{"model": "model that answers yes/no questions on an image's attributes", "encoder_activation": "relu", "encoder_stem": "deep", "encoder_widths": [192, 384, 768, 1536], "fusion_encoder_norm": "rmsnorm", "fusion_encoder_qk_norm": false, "optimizer": "ademamix", "eps": 1e-06, "batch_size": 256, "epochs": 14.6, "lr_schedule": "cosine"}
Rows from block 4 of the fusion encoder of a small model that answers yes/no questions on an image's attributes, named by matrix and row number. Rows with one number belong to one neuron. Each number is 500 + 40 x the weight over its row's rms, rounded and kept within 0 to 999. All counts start at 0. Numbers have three digits each. After the name is the row's rms in percent of the matrix's.
After each neuron's rows are labels from the 100 texts, of 14848, where the neuron reaches its highest value: "fires on" is the input token at the peak. Only what is clearly more common there than usual is listed. The data: aerial photos of the United States (SatlasPretrain). In brackets: how many of the 100, against the usual share in percent.
# fc1: MLP up (fusion_encoder.blocks.4.mlp.fc1.weight, 1024x256), inputs 0-255
# fc2: MLP down (fusion_encoder.blocks.4.mlp.fc2.weight, 256x1024, transposed), outputs 0-255

fc1.401 085:599522447520570525491517413491535492484551564457431485483508489431528518557451520519493422553498452510597499554481483529552506466532480472560467476457480530516492478487510404577531514475532478466503501425482499479461502436470531488479500526570560511514505498532495529528504487497571525462539540436554464604567438461479490452532558457453432503422492513450443479475455526557521476536488496467505493523522488466485539544394471463495485478454462496587528563485487492481477500572578459455510507461491450454513553542559531583485401552520481450518542475497485576493525491499483494500534532474562508534514529500508508479478520549496413512425443476520471495490494532512535588489460513559476503511542511547577561489491496481465455438490443499542519523488491582447509512459469460
fc2.401 054:578484506469477475507534480533495449502481454492515541480452523486509492531464488506457526520505479552523463493541495471561523460529605510531481527424512493523442403467481482531503465488470535596506438457487540527453485449456408500452526455522554506447487489480562472487482525560479535506576503467487573504482419499497466531596469462394431568482450577382469465513470485504569496486597465482513540566547499505478561484503516476458485496584512467501513481504535493538481471552518482479455471435512546530456547492507490519487427459557463497455553452530502500502446488399412468478480541482519566532464481435520513529500473499495516588517508522451508519463566453478490501503520489515422500403490516481536414457461496486472492480547436497524423497447529556485513492505487477
fires on: "road" (100 vs 19.1)

fc1.672 072:519537529480490493466486525510505484468451493486535386433496530512460486496435594493501552472464540484468509469514544507466485464446527470438573550414568525534559581577541517453549436511463497556468504530510488482465445461484480559472466476504497481467461518429493449442489532513452503454509524497477463466473489606523427482524446541439522528496476481534519478488447445524502589540512484514559523472465499520486575514585573520473489455546488499421527491558539424568513452444517528510552492513524507504460549524507403502517485518507467557500501474506447411542481535475522432466470537487462473487556485469518557566479492475482563499559538492516426486501513539518514386520491523529533438500517518464534523481474448544495506572517572562529427455515479461430545492493554489
fc2.672 056:566469538483513456513484430493451468498543466498526498497482547483521425585424552512507461531461527501523476574539564507457518525533544529438499588502487447537540417496510538512538509502551499599546510543538530528498453554554439482475440484541518495495452527481550447419494549531513524495496430499510571493472605498495541502512421471466493501407427506502489513467463532495516513496552531545465503536518505564489560497491497523514526539517555507394460514476537486576563484452518558483494481571507512548464474532522481506492502474510432490495541447532490513481416538488491486449487451485499555550454496507558478542475496496550559503549517585512512570468531507473498574543496467587468499519487496566572436451487432508532511487593555541571539426529526498489452540521506556
fires on: "railway" (42 vs 12.8); "parking lot" (38 vs 12.7)

fc1.597 048:461465453447532466498404414519497531496518532523558484557484553488554440486474513508552489503499525514421516562528613534435568538492488484468464535592467448500455492484504451494518528544538515498565518560498567556466435555511510518510532487534569547427472503439519494506493504516512567509498422466498559501486544492412513482491477463485534507483449500488455501485493520480568489450483439564506469554478466534460514488564499545526473581546495446416479484491450437531485538485541501510483460555573536556477495492496396530548532497484480486500521503533449450461465473475476570526464419465486492463405516525502480548503519562557548436466550484545492512468498503453472546550468497520501505576450517529471452474554480510581513491509502507529577493502627512505435476528506537
fc2.597 065:425512449450430527508526528487482509509499496512457503504555445549433528433599478516571518471533527494476503440475462492452483514531485544536519465544530509467468578508491522486457500519512506454463554538491451495574507496548544505516563541459485507542546541543469533557515455480470476493466496504479451496506503535521505501434564610565570524571593491529493509529535475452419520493439488477529465431501501470564407534504498472531501459495499505529404456533451491457491567582516446573535536502480531452529530468460487530508537491432569507590477567458549488527502457568544492545558487501506422447510526545470526488517504526480480463472482443506471503531451510536475446518519511500522540504527525421409525594554529500521495513440539529441525537596437458519536487512488454
fires on: "river" (36 vs 12.8); "parking lot" (28 vs 12.7)

fc1.128 095:555526514542493493491521505472522521491503488428480495500478479460441560506499445440452506592511440512626463518480485470571525533502513477578471466434551518507475515511489432593532468470485515453421484452490480475513511433513492503488486523511498504539519486505471535513552499469541506542564578498537465520567481470578543458569511502492493520425549479483432440530471450544484489554540486406510519522542521516468512516446476449434519462445450514578533523505508531468488462544546475423526532462420451506486524566575561537481417502528522556518517468512488540502555524430475437502523583543543464530537493482488544466489415517508426593522426534448514484557534491534506499452513526492441475446528504556503510502481514476444474498491475492493475548481484605439559531470467451
fc2.128 040:556479504507492450520497481542554465477482475465530531504466459487512505478466485440447527535507457484504526514532513476537544479483566464524434507433445475496475379486463417481516462500477533505491430456462508500440518505444441479450459494520479520451483471483518457489498498572496516488545522485478508489495502479496490472619478417441447511456462508419467456490517514535554507499549482469485550627519465535447544558498534489455486504557492482504566513491483528541563457444489480459493464453514508509493515539498468540535472437630511480472472478523478488467519468383484511477473607503519560499491492521497452483482503467523528555491483565504498554496538461490516479485553495534374443442470506559532468453454457492509504485555448535502431515363529589434514497473531441
fires on: "crop field" (79 vs 13.4)

fc1.539 172:492540515500468511525479547579475461490484452546506522503558458538498460495534474503484521466467518438420518472490536461432490524484472506419508485509539450456547538564500532497454494521490477534501523587476436450517463524497502498527476515454494541529410584390557506470532514490459475485498493530403564434411587551507505433462508534533593504528467453525553537533490447491436503521467470534482527463443541519511517455595485546504485479505536494457520473523503507487502508448476504494450467531563502508490445503432388473494587487537482460471486559514554436464456485514487524511505505481449423517545482562570470550537483530482569432540551544553510519504464465544474511515505538440556521531417485473505516538560458547554577508473523497447485463527552418488425489509484518
fc2.539 074:513542574505526472458475542514592495497499583518520510502484516462487531456504478510443502499483449458452473500498479483565457510376483489556438485412541543480526450531499473468504529529491525446473520434477523438477556494433482494393470505524504518526466455518432434555524508502505500462509545477484479492537491459544427502544486417432447493491472486430475483485519535519513500461509497423464551528512511492473511543523560539472437504543437450564611526511486555516426459471478508471514493454513454523544446555591506425565511487583497500405468524533497523497549513470427508516497563565484505470515497459520476477509536477423436520509518559493490486535497500459535476461557551467489496504471473521599567439489551534524490530529450442483459498400505500488551516420507474
fires on: "parking lot" (64 vs 12.7)

fc1.578 178:462452473505593545554490465448514534525526574544543511524476487507532455511467525556533426452492538542420563511514521540444536505483451462516480510579440465531462467430483472508504530558533468418569540467497526540476525521490553452512572493536524519464509471535500557478433502462526482561485417487539542442500494437382472531459514482447503445558482562474555522444541483505484460434497540611536449425470454471504423525515482510563497548472475509458457522482486478498455554513478513505450455508565549479523496480496471498517469524428468452553506550475499510505507454522551595516470438489496542469424485466427504505515539484558502484478556498508477489435495498542560564518472496471541569610420508502477554483522562522548520497435518489472544531486494514510507500536493537
fc2.578 073:553467479493548501489513434478440527523574504499542481504475592488567431613415568536496456513486504563528491558525540527479531483549531485451541555481475491572499456464546527518535559500519494559552462490553573586488453508516501474523490421543498454503490487509561495422459500513585505515495442459598534539505528493470558524507462500466475520394495520537487502447470514519553461525547552574478470539529511528509527444453476482516564570461540499446441539520560472527526499472534561461520503549492487557476494537540555504456444503501452508533551428499440504500463519462543472468471464460499574537484514476537520527481493490544543528501516524474537525438546508500504600548450444556484517508525498600521447460475468471516452480533541506562545462504531519518481535531472596
fires on: "building" (94 vs 16.3)

fc1.232 225:469529521486454517525451550558447488505483445539481490486553459536490486484550473510509532479478495420403508458494545470466483566491472532441526508516568469445552548569531538487440500509491480545476547591467441451510494505498509542521459504446497520513419558404502514472568503477447472466502501557402543445418557581524509440451503523541607513541489431526549530537497448470436529468475468538476494469447550504497498455608493548517475482497542505450528468523518516469500494462470490508470489534569515509480459468455393485496597466534500453465467547521557470467467505539499495520475487502431426519515458557551464541541503507492542446528525529531479518552476466552456498512484517445571490505444471468463508554544459568529581523489517514445487468529549415519450508510500504
fc2.232 056:512547561518407455497494521495570483455403530437483505497486414508498578418520450442403531518515442486473536482501500426506522480410490481535462467481464529476482546484474426495535428528448545413469444491463449431471550457433483508498517536510528530483515476465463487532538498502424451498529533500433521505498512468480451445535531444483491485511492513479468510500503468488521503469489453494487609528507469512443547514524578466474433431541477548535581509451473531525495475549510510505435462423529454408505503490475486519523504476576516467466436554550500479451547509459475525523514595596556494475524496547481480500497504484485474460515523501495511542530484538506494448459560581466494489523505531459471487461490570484496544525454466466482467544406518523417567474501468427
fires on: "park" (49 vs 13); "parking lot" (33 vs 12.7)

fc1.104 064:544482466537536498528505418474535507483511519475564526524512514501574506568404523515473442560502493533443562515537536498443562501498448488488500530590418446503476394466445442487548532538526566422580492506460560573468476557507530456542556488543574520477538528482526456512464500504514549460489408463545530522502498507372485509480461438463458550461469522505459517460511567496507484471519529582491486515452461456500539480488453444506495559511453478480428532504487456523491574520567522529493465549556533512539551539486494521501478520484465443547543498428469494421504521480504499483498443480528602496420472513503482508479528561570534462467534445516492583408485562491510578552499525515471495533501528529498558479510462499538466480482442484549553474486505484514489505526534486
fc2.104 076:431539487469431517522504551498495516519474490515441525499532434535423544416602441513551526458526527481481483437467458496481453522509476553547513453548549522471461562519479510503453489519495505463456554533465436447538505479528529523529547572453493526526548530521465545578515485463433489503497532517462464491523466528523465507456554565563546521605577493515520530524524472462439523471435470449531478440479514452563438507530501492501454448519488504543461443505457493456452540590485437573497506479493521464503544453489478524481524512417566512527473557474541472529484485556486510552555472498503414440501509517481512480528484545455463472457476439501476476567463510510480424486527518447533517492520510385427525611550542522492521544435509502439490542571443453528541476477488454
fires on: "road" (100 vs 19.1)

fc1.603 079:514446484519529535467529457478479415440535492529452514492589525499543455488496520491507495534536487473480507572508527519458584522522442444437502440576499432479582456436440485502434558512491492488519471547526509487482490542474555469533512504470511444531447548515578563474521491553550554500491473530503532477480536488409531480459509488467539510461486413511496539493444489480455442520438496532435428485501497513533488428563444521527537480456505519498490557516455480462496587490517525455394445514515546534473480487463502516463493462483424441521519539490492534458477483519505531526477459461524486527506505571521442497550545540526575433527544474534549475382412472478495595498499549531517522556475512559524524466605483500547493426431511472509554502523587525520476455525482509
fc2.603 166:465529507502452510510506534498585488533465532499473523506487441516447538397563430478482516467498476499465499457486436471577439508466522523577460436446524535485445512489478442478480508515463534443457509463436489461473543453444505511451536527495510549488542461526465505603514490511451513483537580464475469508558397488545420493564536484490470516559539503453464491531499485511487508475508444386514502506499514439520458537526533504462437454553429524589512474510462529450412499557486447519480468404517497479513542501537495480505463504524544539459464549493528510531550459470436518534517545541519492448525527485469493443515508510433430530434464489465496465537501479497505417442534526434453517458515500428455533557492538505500487522484423486450446562448473501517573480416479414
fires on: "building" (99 vs 16.3)

fc1.334 058:488487592398473542499516508562514557476426459512589449504465542517481439515464536526558564443496503557450540470492498485433448490411485507542550541472524570464456570546515522457506446480510557553536529546513490492413434536546540469517515486531517535384510494488448428460498503460480429482520459500494437496471479560458508481434500547520499440564553534530560520462561454463534568494477527521539513478510421456512514493535605505541436519502501526454525448467507462533542504458510470523477521569476516498463503419494467533552547524472520541515454480523438457506504496535567478480442507506455545467478515480439535523463493458463484468519519483515478526541490573469520397566525511504510482538514499418543523493524501523526460548464567565535518435504500498480528461528535448
fc2.334 057:516483502479518482482491475496423496493549477518494472492526578488544455594469566574538459532492565500515506558502532528422531509543513491452547561525506464532533469515535569512521511504538474595540521543569524571562468523563464480516448498517504435533497532500521487424478514498518522517463407532526544502464611541495561525453489542502548521448476491539497509468493523498495493499504520580497506497512499568529506495489484515528544538473574470406423529523530474535545530441518550521500525614500510558477474496507504502476547464454471472572495465516488495485423524530537479484498432457473484532439481520546457536464474521573561472553513549517497541431503538496481584565488470583530505539498503571519451497522465510534513506552605549561571452589524469489447531538507582
fires on: "railway" (32 vs 12.8); "park" (31 vs 13)

fc1.429 205:521471459529544488511515454435537535552544561471515518519446523471517515522467531511484458485506451576557506491495448510534513490504513475585456510471456513537442490409479463534569514507550502435494445417505552538519530482509512475477527506542500483488580408604464529522467461490536513544510504476610439557556428419475470563528511484468456483473508528490452463481513501510551474470541523479518448510531426475488475538431465457495529506459468516529441534532473514494471502598493487462557520459439482501532537526579574527508431512478504514550526459462462571511533497482497512505523499501560553509432541457413535461499501509546413584443470474431486481486549536495511558455463469552457512468529535562508482473492572453459439498494476490506537554456468591488584542471465501
fc2.429 034:435535517526492531488499542525544514517546560512476453515532512536532502440572470532509494460460480517482495433448452450545412545416456478547505462515602477491481607522528488462504513463538508497489548432477448448554575475498585515469516552484488474474497446513441496564550502479483482493517580499489464461506452480538471457514533543527521475527502451489474482529503495509442495570469472430490481414434534465563433534486544572507489465482429520525545495547483508419445485475527488534510503499498486466522476498529508451487615481467502565464433573493507548542584535557491553528527521544466466448561481479463526475513474460412463482464477521525484460576444568511497444461470523465550505487512480431500586518540527512562459503488479459478543480484481464586499521407509466
fires on: "river" (38 vs 12.8); "crop field" (33 vs 13.4)

fc1.515 063:429489485484575491537518513426546507533536548495549505468473578522461509483426536489497478479493515527532522513508515579499513482450533547548482510540448545492514423536461467509520488501517511461556482507564541554438504532504488438513504464491447517473515489571447484515462535523535508555477501513581502439539515358382441570468497448479450463488546568554520526524520547519581505506551535513453500546521507521482459518438427509503519576547433475514505510463508550536468461471474565506491416472475521468513494527549563486542520409498481570503518449531473455505504467446488573488487477525563565479506464463461513472424559418481540537523539524494542514431528526461575498538495485491473544526569532464489490443404499449502425490487469501504525540423475518546483498535533530
fc2.515 039:459477474491430496527460502495503496455459446449454431503499447543479510421541467484524544540545491451487525479506503452438507491518459509456519522577539504465501572500513516482475400497498498487469519521460445529576506495552521482529537564454461478518524561492512511498485452473482461541427475521439464473437572541504520452413527602525581488538523509523506512483529483469445545503445444568517534438473528539522510507527512454511527502565541514467437446454454461517538515542531463555505536500462510462491494470419454577525542456462533496596450545511546441464506455550574498534582551532513456502499529588456520529496493510537522402540532455539471578500479511509450474523547503516523499521543526416426470545534558494465566503420519563464509535586472490516507484542496463
fires on: "building" (46 vs 16.3)

fc1.84 099:515544488480435531414571480562485428420487451458426531519482448511519491468523478487547591488513481503492487535482454441527416442532522504533561521470558538448512574553514463432524508498537525579517540532459443456468496458512460588461553562522449520453465542500483419486562544525473521489542469478426537557483560521529515459480577523511492456497465549501466470531466555529511496468446434457517528564549502467531525547499564473504438471554524552522559527464497472509536504521518468528509526539456464498508511430459459524518530547488551493449440494501485462486527499535492435471564506520513492530565561507543499565508537528404481488484464463552520458568462471465459422511560495427502491496564517474507450502482484441550432528534451556563478465504492456524457425487533471
fc2.84 187:557473512519588492477492469496481526493533505506552487485483586460570444617387566510475464521468490520533498560519553527498541486509521453449496564476469487537541434503535526510532539492519470567545465489544560551462472518502479478497442423536497452491461468496532475420482525511572518505511461485546543506492551471466540514526455462472460497387444506515504491468469529536543465513553558557468497549523492543479555473472481517510557558453539481440521564512560478541532485434506556432510501565506476563479460540537535464490487508535438480481536414508447523478483556479517474448442483473483553546490476473546489521460510468554547533523514558499525494452536515489524578540449462547525480524491482635570484421469453484518473487560516497575531445462546524502450536527499572
fires on: "road" (100 vs 19.1)

fc1.528 071:532528517530487392532456543575500526528499423505475453483523559497491535555466452461477464518500426424510491519522580467498534557456486494415516491461491437501562513583484539477503507477510455545464467511448485495526446532530484531571433459470532501529412529404506534486544503525487516456530513503471580447436549566516537456505473486523519585399449368543475490493492457473440504534516518520462535474456554517443507428560474519467527511479535468478498479584517555544504475432538523504477503470535513543498469566485471451490550470557462463495546457512534516466468569452458469480486482507487436497560439550583456509481451524538583483512492578486519563532512481514491525471451525508515461478458467519515501508500451542470598496521492469471499492504562476472444531470513535
fc2.528 326:443538508479433513529505538512547485523459514503459522512506412526421561382602432485522532459508499480470497447480439478540447521475487543563479428504529525469467544512466472489463484526477525423448547501447447437504529487490513518480539567471497563500529506512451515591522486490442498483520571507451456496529416508543435497499542508536506497601548492470506504543525477464465527474459453408529493469487509441521454532531519503489426437549441518583530442501442530457441505559485443548485485419502505458529538480488459501517501514480552527484476575490543495526513456515446511545539517537519448452508516498462510462532500531434454492466478460505470479570485486504498413447534535441480517472502503384452538577513537520492516528459456484429455550497449482509553466451500425
fires on: "park" (98 vs 13)

fc1.502 100:471503481494540585496548453465528508480496595553550510519479487503559492469525488534507467427509547546447496481517445530524473424535505442593486516536464587560425509407502472538522527518520465392510582431520504526476527452479570470490609524558528538472534470565500540471447511452550447594485481442535479483566450411475462513480547474458469485588536627458510516489496533543489457457481527486543468460500470509513472605402527487525501478516456519550483539470495494470453519526470506524520471494467487439546505483506543477508449574474494499536451539492470505524526419520536553529525473495478545483493535436431542484503511530486431503476490472517474449501472478508514507470520502455475578546460531524499554463512554468506490508449512500474517525447421524492540462472487506
fc2.502 103:565456510517582491473485455499460522484512495516532485486479579466571453619384539515468463538481498521526493560533559526500548474523506466444509554477474483533542428492514498516544523482518480563555438483544588559456474509492470491506468428528510458488469456500555476412463522522565512506499456480542561521486544470458531516515439463443465497402442501526496499467466513535562467507533534585465482539507496545463555462475484492495555567470541493441502557478554467550542472437493567441511506558514485574457480530531544480495471489530439478482557408514454506463473545466514491452460498456483566545486497465545492535474501486566544529521526526478528506435543504484522589528465465545504498524502498603577456435468470477494477482563516505573514459472534516490447532542496575
fires on: "crop field" (97 vs 13.4)

fc1.305 060:480521451520573445461536450493475529429514505481502449458500570501542494526425571487495511498516462507541429551525541521454512473503523503476530595522498536461495473561532484442542523458503530494522515522505494550465405518566502527440518479545534428518485472488471380442509487491567550448454449489496466574507462476454481482457488462499411560432525463543453470453457506471515505478518509502469481591495540463462604445498464462535498496501468492508489538486516504568546451503549491489520514589441504501500509509496568499513480463510488527496546422515457555442524536524478410432486451501488586511480461493510509507463557491505521490525497455505485575445512564389446534535495482583451466480523523525557448482465456426517420487516511545586562462519460476524501491501538545
fc2.305 068:420517483477449513504496551487519504507481515493451495505541440527446530394605456513537504463512523480471482453469459474503434516487459545540524445548569534471475602522498498490472467499509501450459566511479438446558537491520538541511557568474490536534536505512457516591523478442449474489497526500465472486516474522521474473472550560548557499572555464527493526529522492469442530504434457468523482424472522460583417532528504505508452442510473521535466456497459494430459538563486465572514518492500516458525528450471489520490544506409549525536453580480549508513514480559509516538547482526489412430523532546460500486511479510452447475473474446509474478580433536534469433485527533457549523500519500390439539576544556518497510538439502501449528526571459438553526481461515442
fires on: "parking lot" (74 vs 12.7)

fc1.157 090:529476487491566537529461402507519466475537518526569553475572508422559405526498544524443415534506485503485531482523520478464492473497480472469423507525488435526485452442441487585492525519501474464585497494537503525491501531496494515543490474537525495482490550475533486479473514522556519458520462464521541521472493517383467458476480506433524514497436501479516496485504474503556520526474465586516489494490515481500513435517493545555482539538495479466541570527495444527476525469564539449462451510590456499475533443431512537482510528525402393520551565510516506442438521507520534489504489413462511530387499541548457555472484496517549463537547516537508534452480503482541564546453464590544535580414528539516508454540441504541531444458469464518550464492597526447468493519493512
fc2.157 354:446541513489434504523504552516560488517462521504470517509505424523429560380586427483509533466514489466466500443479448474542439519459488538567478441489540532468470533509473466483465478524470529422454539482440458432507537483469509513468529564475510558509526505510449509600520487498443487488518564499452448499529419504541435485507532494517500494592537493458492499527522492477470521474469440412520503479480515450513464535537534512484429440554448510583539454498442531467433497560483452540489479410503506457533526482502474506520507506500554528462459574501546496524532459504441521544542536548519455460512509495471509461533504530428433491461480478502477485571483478492501410444549542427473520470505499384468539562510546522491515527455442473433457547476466483504562464431500415
fires on: "building" (85 vs 16.3)

fc1.18 060:444501569482470477541442494501536520477465502563574516528462545557501482446474518509512530532466518484434498494561512512499450474467543550509491517566517543467506441481511523498509458531519511517552485558489516501447535523436451468522484477494498574382528456440470465485473552520434495478481447493448597416486585539473456502494554460455483413591469586478524518511472544546538522471489494500511587527520525524545496519492527516501477573560562467480581435428540466522541494460451517579471477502554478535439425454480460473564599522489483504413464507540531480530472480525536497520498455529485518460492480473483469530477496496472546460471520561549519470497514473461535449536524416384507461516512519429499471452459484533515556554556466443516451452483526470518456489532540487
fc2.18 070:559466466530564516474502463478431496470535487496534472501497575488581441623427571509496466527513518543528501550507553542446556472545476499429538547527464463537533482497532537526515509479529466559554458517577540558512474529527520491548482425495491429493481523496558497411463508486550505513448433513567534510481574518460556511464477525505500488447475523568527520483481507513534479542507564601474471499505478546486512446470457483529574562428550498431463538496548453532581510442509541462513542581494511513469466511487533518477504489495447496566538431487457492493483539507571500476465457459479535557494499515521508524468505482561563475556526485481509499422507523509488594547446470558536486541492495587523479443509451479482512464511572520548539459509536493498426525584516596
fires on: "parking lot" (76 vs 12.7)

fc1.368 036:469504555489484483482465480484634496560493567449558504538410469516512480507484513488517498507525501484415523529538494540491455492440514516510473568455534536441536440501488446495556442573508508540514459556428500540416553524465497500535436530537447535451447470479430486558469517525466507467548422485435558426495531474432452533519536487483432446502422545436465457511467543543546504515530412491548532515547448502494510510494530489536435581575568453491603537491476503543489489532481503466466507436555548498502505489483458437539542538491538484471517487534532522503454493448436488542526496548487502515489495489470514481543512475510460483400515548487499465524544477524536444526530438396523489534455452449491452536446560497560513558558477502539503523482534540524496510500570506
fc2.368 054:444513433472477537492527524479447514510522487528467504495551498544468515490575515547580491472522552499478490465462477527439477505544466523510544479556539500476477565531512560493457530507519476485487562550515465507580493508567543507528540527469487473557532552551486531528503457456477488495443477517514457497508519558535517517412547612566561532560600484564505522507535482460436509510441524505525445419506507487575403507489475478541532488466513485509385463533476472451493585536503460560543563541479524468526506467477508520489547494412544513599495533453531478536492470587552488535542441457480419460504522528483535493514516524494497461484483439505474476504448521524466484535506486510552531518521527450417533585578523512519485504454568533462540518630443436539509502520500506
fires on: "road" (93 vs 19.1)

fc1.337 070:549506523534492457577467509483535460506494501494500512489576483454448515466540446456458483526502423462547523516509562431513557566495508500431441448510498411443556432478409516573488506533477518476451456517481482484525478547503500447523438500478530486561468574466551546529528445496539543456551542549500559469506496489488503479522468467487547553409473405513493541506512459475482483574484506507458519482476482505474534447531410514478506448496448466505533487509448539462495499510532513450457460470546480486501480572483463478426495448557465481512567535507563563474489514437471505560520512517512380544526496586538444477533451503518515491495562542510506523471477488530488614454487551534466515528459491498507532563574504520436568433463451425441537544492571547488499554507464487
fc2.337 102:436516487461434516513545548491533500528476499505465531503517442537433545395591441493533530454520505497469490434472437478531416514494516542569494440495556530482433551494495482487461490510476527473455538499443456443537520462485524509491565558483519536516551507523467518605523479481435481494508551463469459509538433523554442481507551542529514546584566499500469509532498477481463518477471441412518492459512512452556443515526525496486446442552460511572454443511456496445433545580494443550495489440493520465513552486498490512496509496465558533501458562489552491539518464529466511551551524529528451432520530506467518474535488533447433517452475454486481479546486493504476419469545515437493525464526519377413526593525540497497486526462462505448469549527453469527563478444488424
fires on: "building" (100 vs 16.3)

fc1.466 189:483538544506477493518487552575459457494458424528494513478550486543471492493527442478499542510477512396457494490514540466475494550492476529417524496522561467448559509568527540459456498491484496564484523599468457446496472532509469526525450499444475530530434563402522486468553510512455495461501495547392576427416590539533535439479492509540579525512477434535554528503479489466440500514469468524453555507457542518509522449578500544495494479510539499454552481508518507496529498435493509512464486521546508526477459492438436454498600474531482485452474527514543428471457514533510475510482497499445438525562465554584460554517493509472595433543548541545531539524483461518456465520507522434547480505454472460486492548521449532541577521520500501458475468534554427524404498507515501
fc2.466 049:522546536500534525491531536452582505544471529499497540535467522489468529457525445496494483431488460507502461472512460474613466537457462472587468459455544541462480513554522461460468587470474517461454559447441475408512519496443492497437512496509474550482493444534457518562558511516495525467528593471486461480559416447537422504547531490489433519506515485415492518543491483518476486482566527370502515482507558452500498506504503510475486507486429493596534509531520541480407510501472459523507517403505472489506498575549513384519479529516480550465505498474532582579542503486434472540498541543520503450543553441470494471488516472441480565480478489485495450548529485492518457442492516430482491488490483495506571503493523514541452507479398461451450518430475526556529509460475456
fires on: "park" (61 vs 13)

fc1.359 059:467515522517532529551396505485588485489517607510598529560504534521501481442503516522477490512518517494460473470537542540494539500487526461496402549532507476540481484466476483542500463519443517419548473486543495463393508465445510509520470446521539581458496459489514496505485532539460519501556498481527536474504472422436413447500484441380476507501459534488500510506503476575621514453508454508481502572521497527468520562566528572482489491568501517494572447505559468537404475485545521465485383476537540487517484533490460531507474516494408522488562511495475511505482453456439528489466498535493550495433513446468475551518564448493522495475595529567495519480561505496542513501444502501472448534461521543530510449467459550450548482517491500479475560440569538490510486485501528
fc2.359 050:447494443459466525504526509480435498507519474519476502505546488545476493501569510536588496480522557506490510477472480535430494517560484529504552499567527478487473566519512553503465513515527479502496558561509463532586486527579534497538543527466488474546526556542501528517502463456485493498461455525513469503493538569526537518421546613579578529546596509567504518509531488463430516515451525518519452430498508494575412500485465472547540488475532486485375456534481473466514587534520473567540553555478533467519513466462501523482542487406534502603491544450542478530477468581569484529545431463491439474497513527483524501502507528504515459512494451507472510505457527534465493546491479529535529525508537457410518593564502507520489500468566548475552504636442460540506508532495506
fires on: "road" (91 vs 19.1)

fc1.490 095:485495468475554493475534422460484497458525513505505482480494529459547487536435579480499481542515486602559484556522493489464530473488514508494502549498444506497500456451492480444566524497567546495527473487532557571471448544571505481482514494576504449473526486606476441521454494547540520448485448499566435590530474474404510529481456477503440476399486542524455476428482567495534485486504525535511489537521451452528547507447505447526490511519469469503476554496490453571550517475538529485518535537399536494490512495495561543502478482474485525527517431446446530515508537507542452428501446502519587485463510509477474474459527492489514487484480394527484517455484549413523505544536450594474520515613524535570477449491511404520423510516518508572607491494479528513499496478536483
fc2.490 148:436523492476426518527515527499539487522474517510452521489517425542422548391601453483529522467518510474450496436482451475515432512485508559560497439500552540472468552501479468479461488533485519429463534509464443444529523478490523512489550563475505545531551524523453514595509474484443477493485531497453462508533441518535446484483542538539522513597555491490480510526509476462438523469448443426514496464490507454533428544533544483499443432536459533562477443506434522450434541578481446563506491433500528447531534477491485514502515480465558522509466593488549475521526456520492525548547517548514438443509527524466511467529501534451438467462476459484482487537465502515485421465551540460495536487513512371435531586531542507494500524462478496434480553518448447509569472463496427
fires on: "building" (70 vs 16.3)

fc1.107 064:524499516570556419504469474523530540486519482489485502573471555537516540535425535447479475538503441503508514552601579555490550533500462426415512540506428428513565471492455482477526501535504503488520456469478524511442502550443477509552466457524573464463468481538556511518494514538530587455473491453537581578517493478442489446491429449443479555396371476527480506453446475502532452427515537566471495533477505489468505471508466525456547461496540484472501519499509537553494506486527523514504472491466551534539436532489502451522478504509374440481526442492502520486521595448475510461500487544543520518501423462486448473547522558571566488474490540548482542437480491434512564466505516551475465487519517540528546462488463460497524457523485451540536512482541506493480456484551546
fc2.107 088:420515468477440517522517531499508498535471508508448535501534424556437535425612462516536508461514528513453499436477436471499433510513508556538527442540556528493454566500484504496463498529513504461465539524485454471542513472519527535504563560480503525534542515530459522591517483466439483491496523498482477497536442536522460500493544550551552512593577487516473520519508484476430535476432460454520465451492517453557393524528513490509445438515463534540437443512440502428439543574476471573511507474500535466525555464488491520470515491419558530524468583477553489524498461540504516555551466516507435437509525523458503476523496535454441491456464449483486468531449512520487432484523520455511543484522516380428526613544529517489491531464493497452499534578432447521556482479492447
fires on: "road" (100 vs 19.1)

fc1.79 162:510477454522563481494571452447517518514555537477519502502463518441523518517477533492475468502521461586592495507489462532528531474536481460554452497484412501532453468412463468525526538465529470437531462424543534579497487487501534461489550486541479474529561447603496527530465462495574511520496497458606450590588418412480508542518505468488436498440531547487462477479516518523522456537535561496499453482537449500493483526396481438492531510445457517540459570510489514493513497570509502440554532476432473463551537538549620498492419510485491501546530447469473576513556492476503506499522494475539549490483538479435519459492505494516437558486476476458503490464504517476537562485502493575454527504532529568536501460489538431468419470490487483527542508462447569476534527495463490
fc2.79 077:475528537501465463503499536521589502520468555498487482485483481496473544411510435476463508474499468474484501484508458477585457498451510471573444475429533560494477501511506455500491516519452533448466522440449518451469528470418467506431497528532523541499529419511459485547525497509461499489557577465474466502553430470556413496576514437457449536517531492419457495519497499529521494469519430410492545530509504481490507532520570539451426440556442525562583517514495548487406485523497470494496467422515460519510533526555497459524474548558517525425439528530507530503529486461411521516495598559516485478503530466488456456524499523437427548465491532499495471541523483476497429441551517440458497469512489474508539519470544503491472517492397450480454521392507497503548498408481430
fires on: "building" (100 vs 16.3)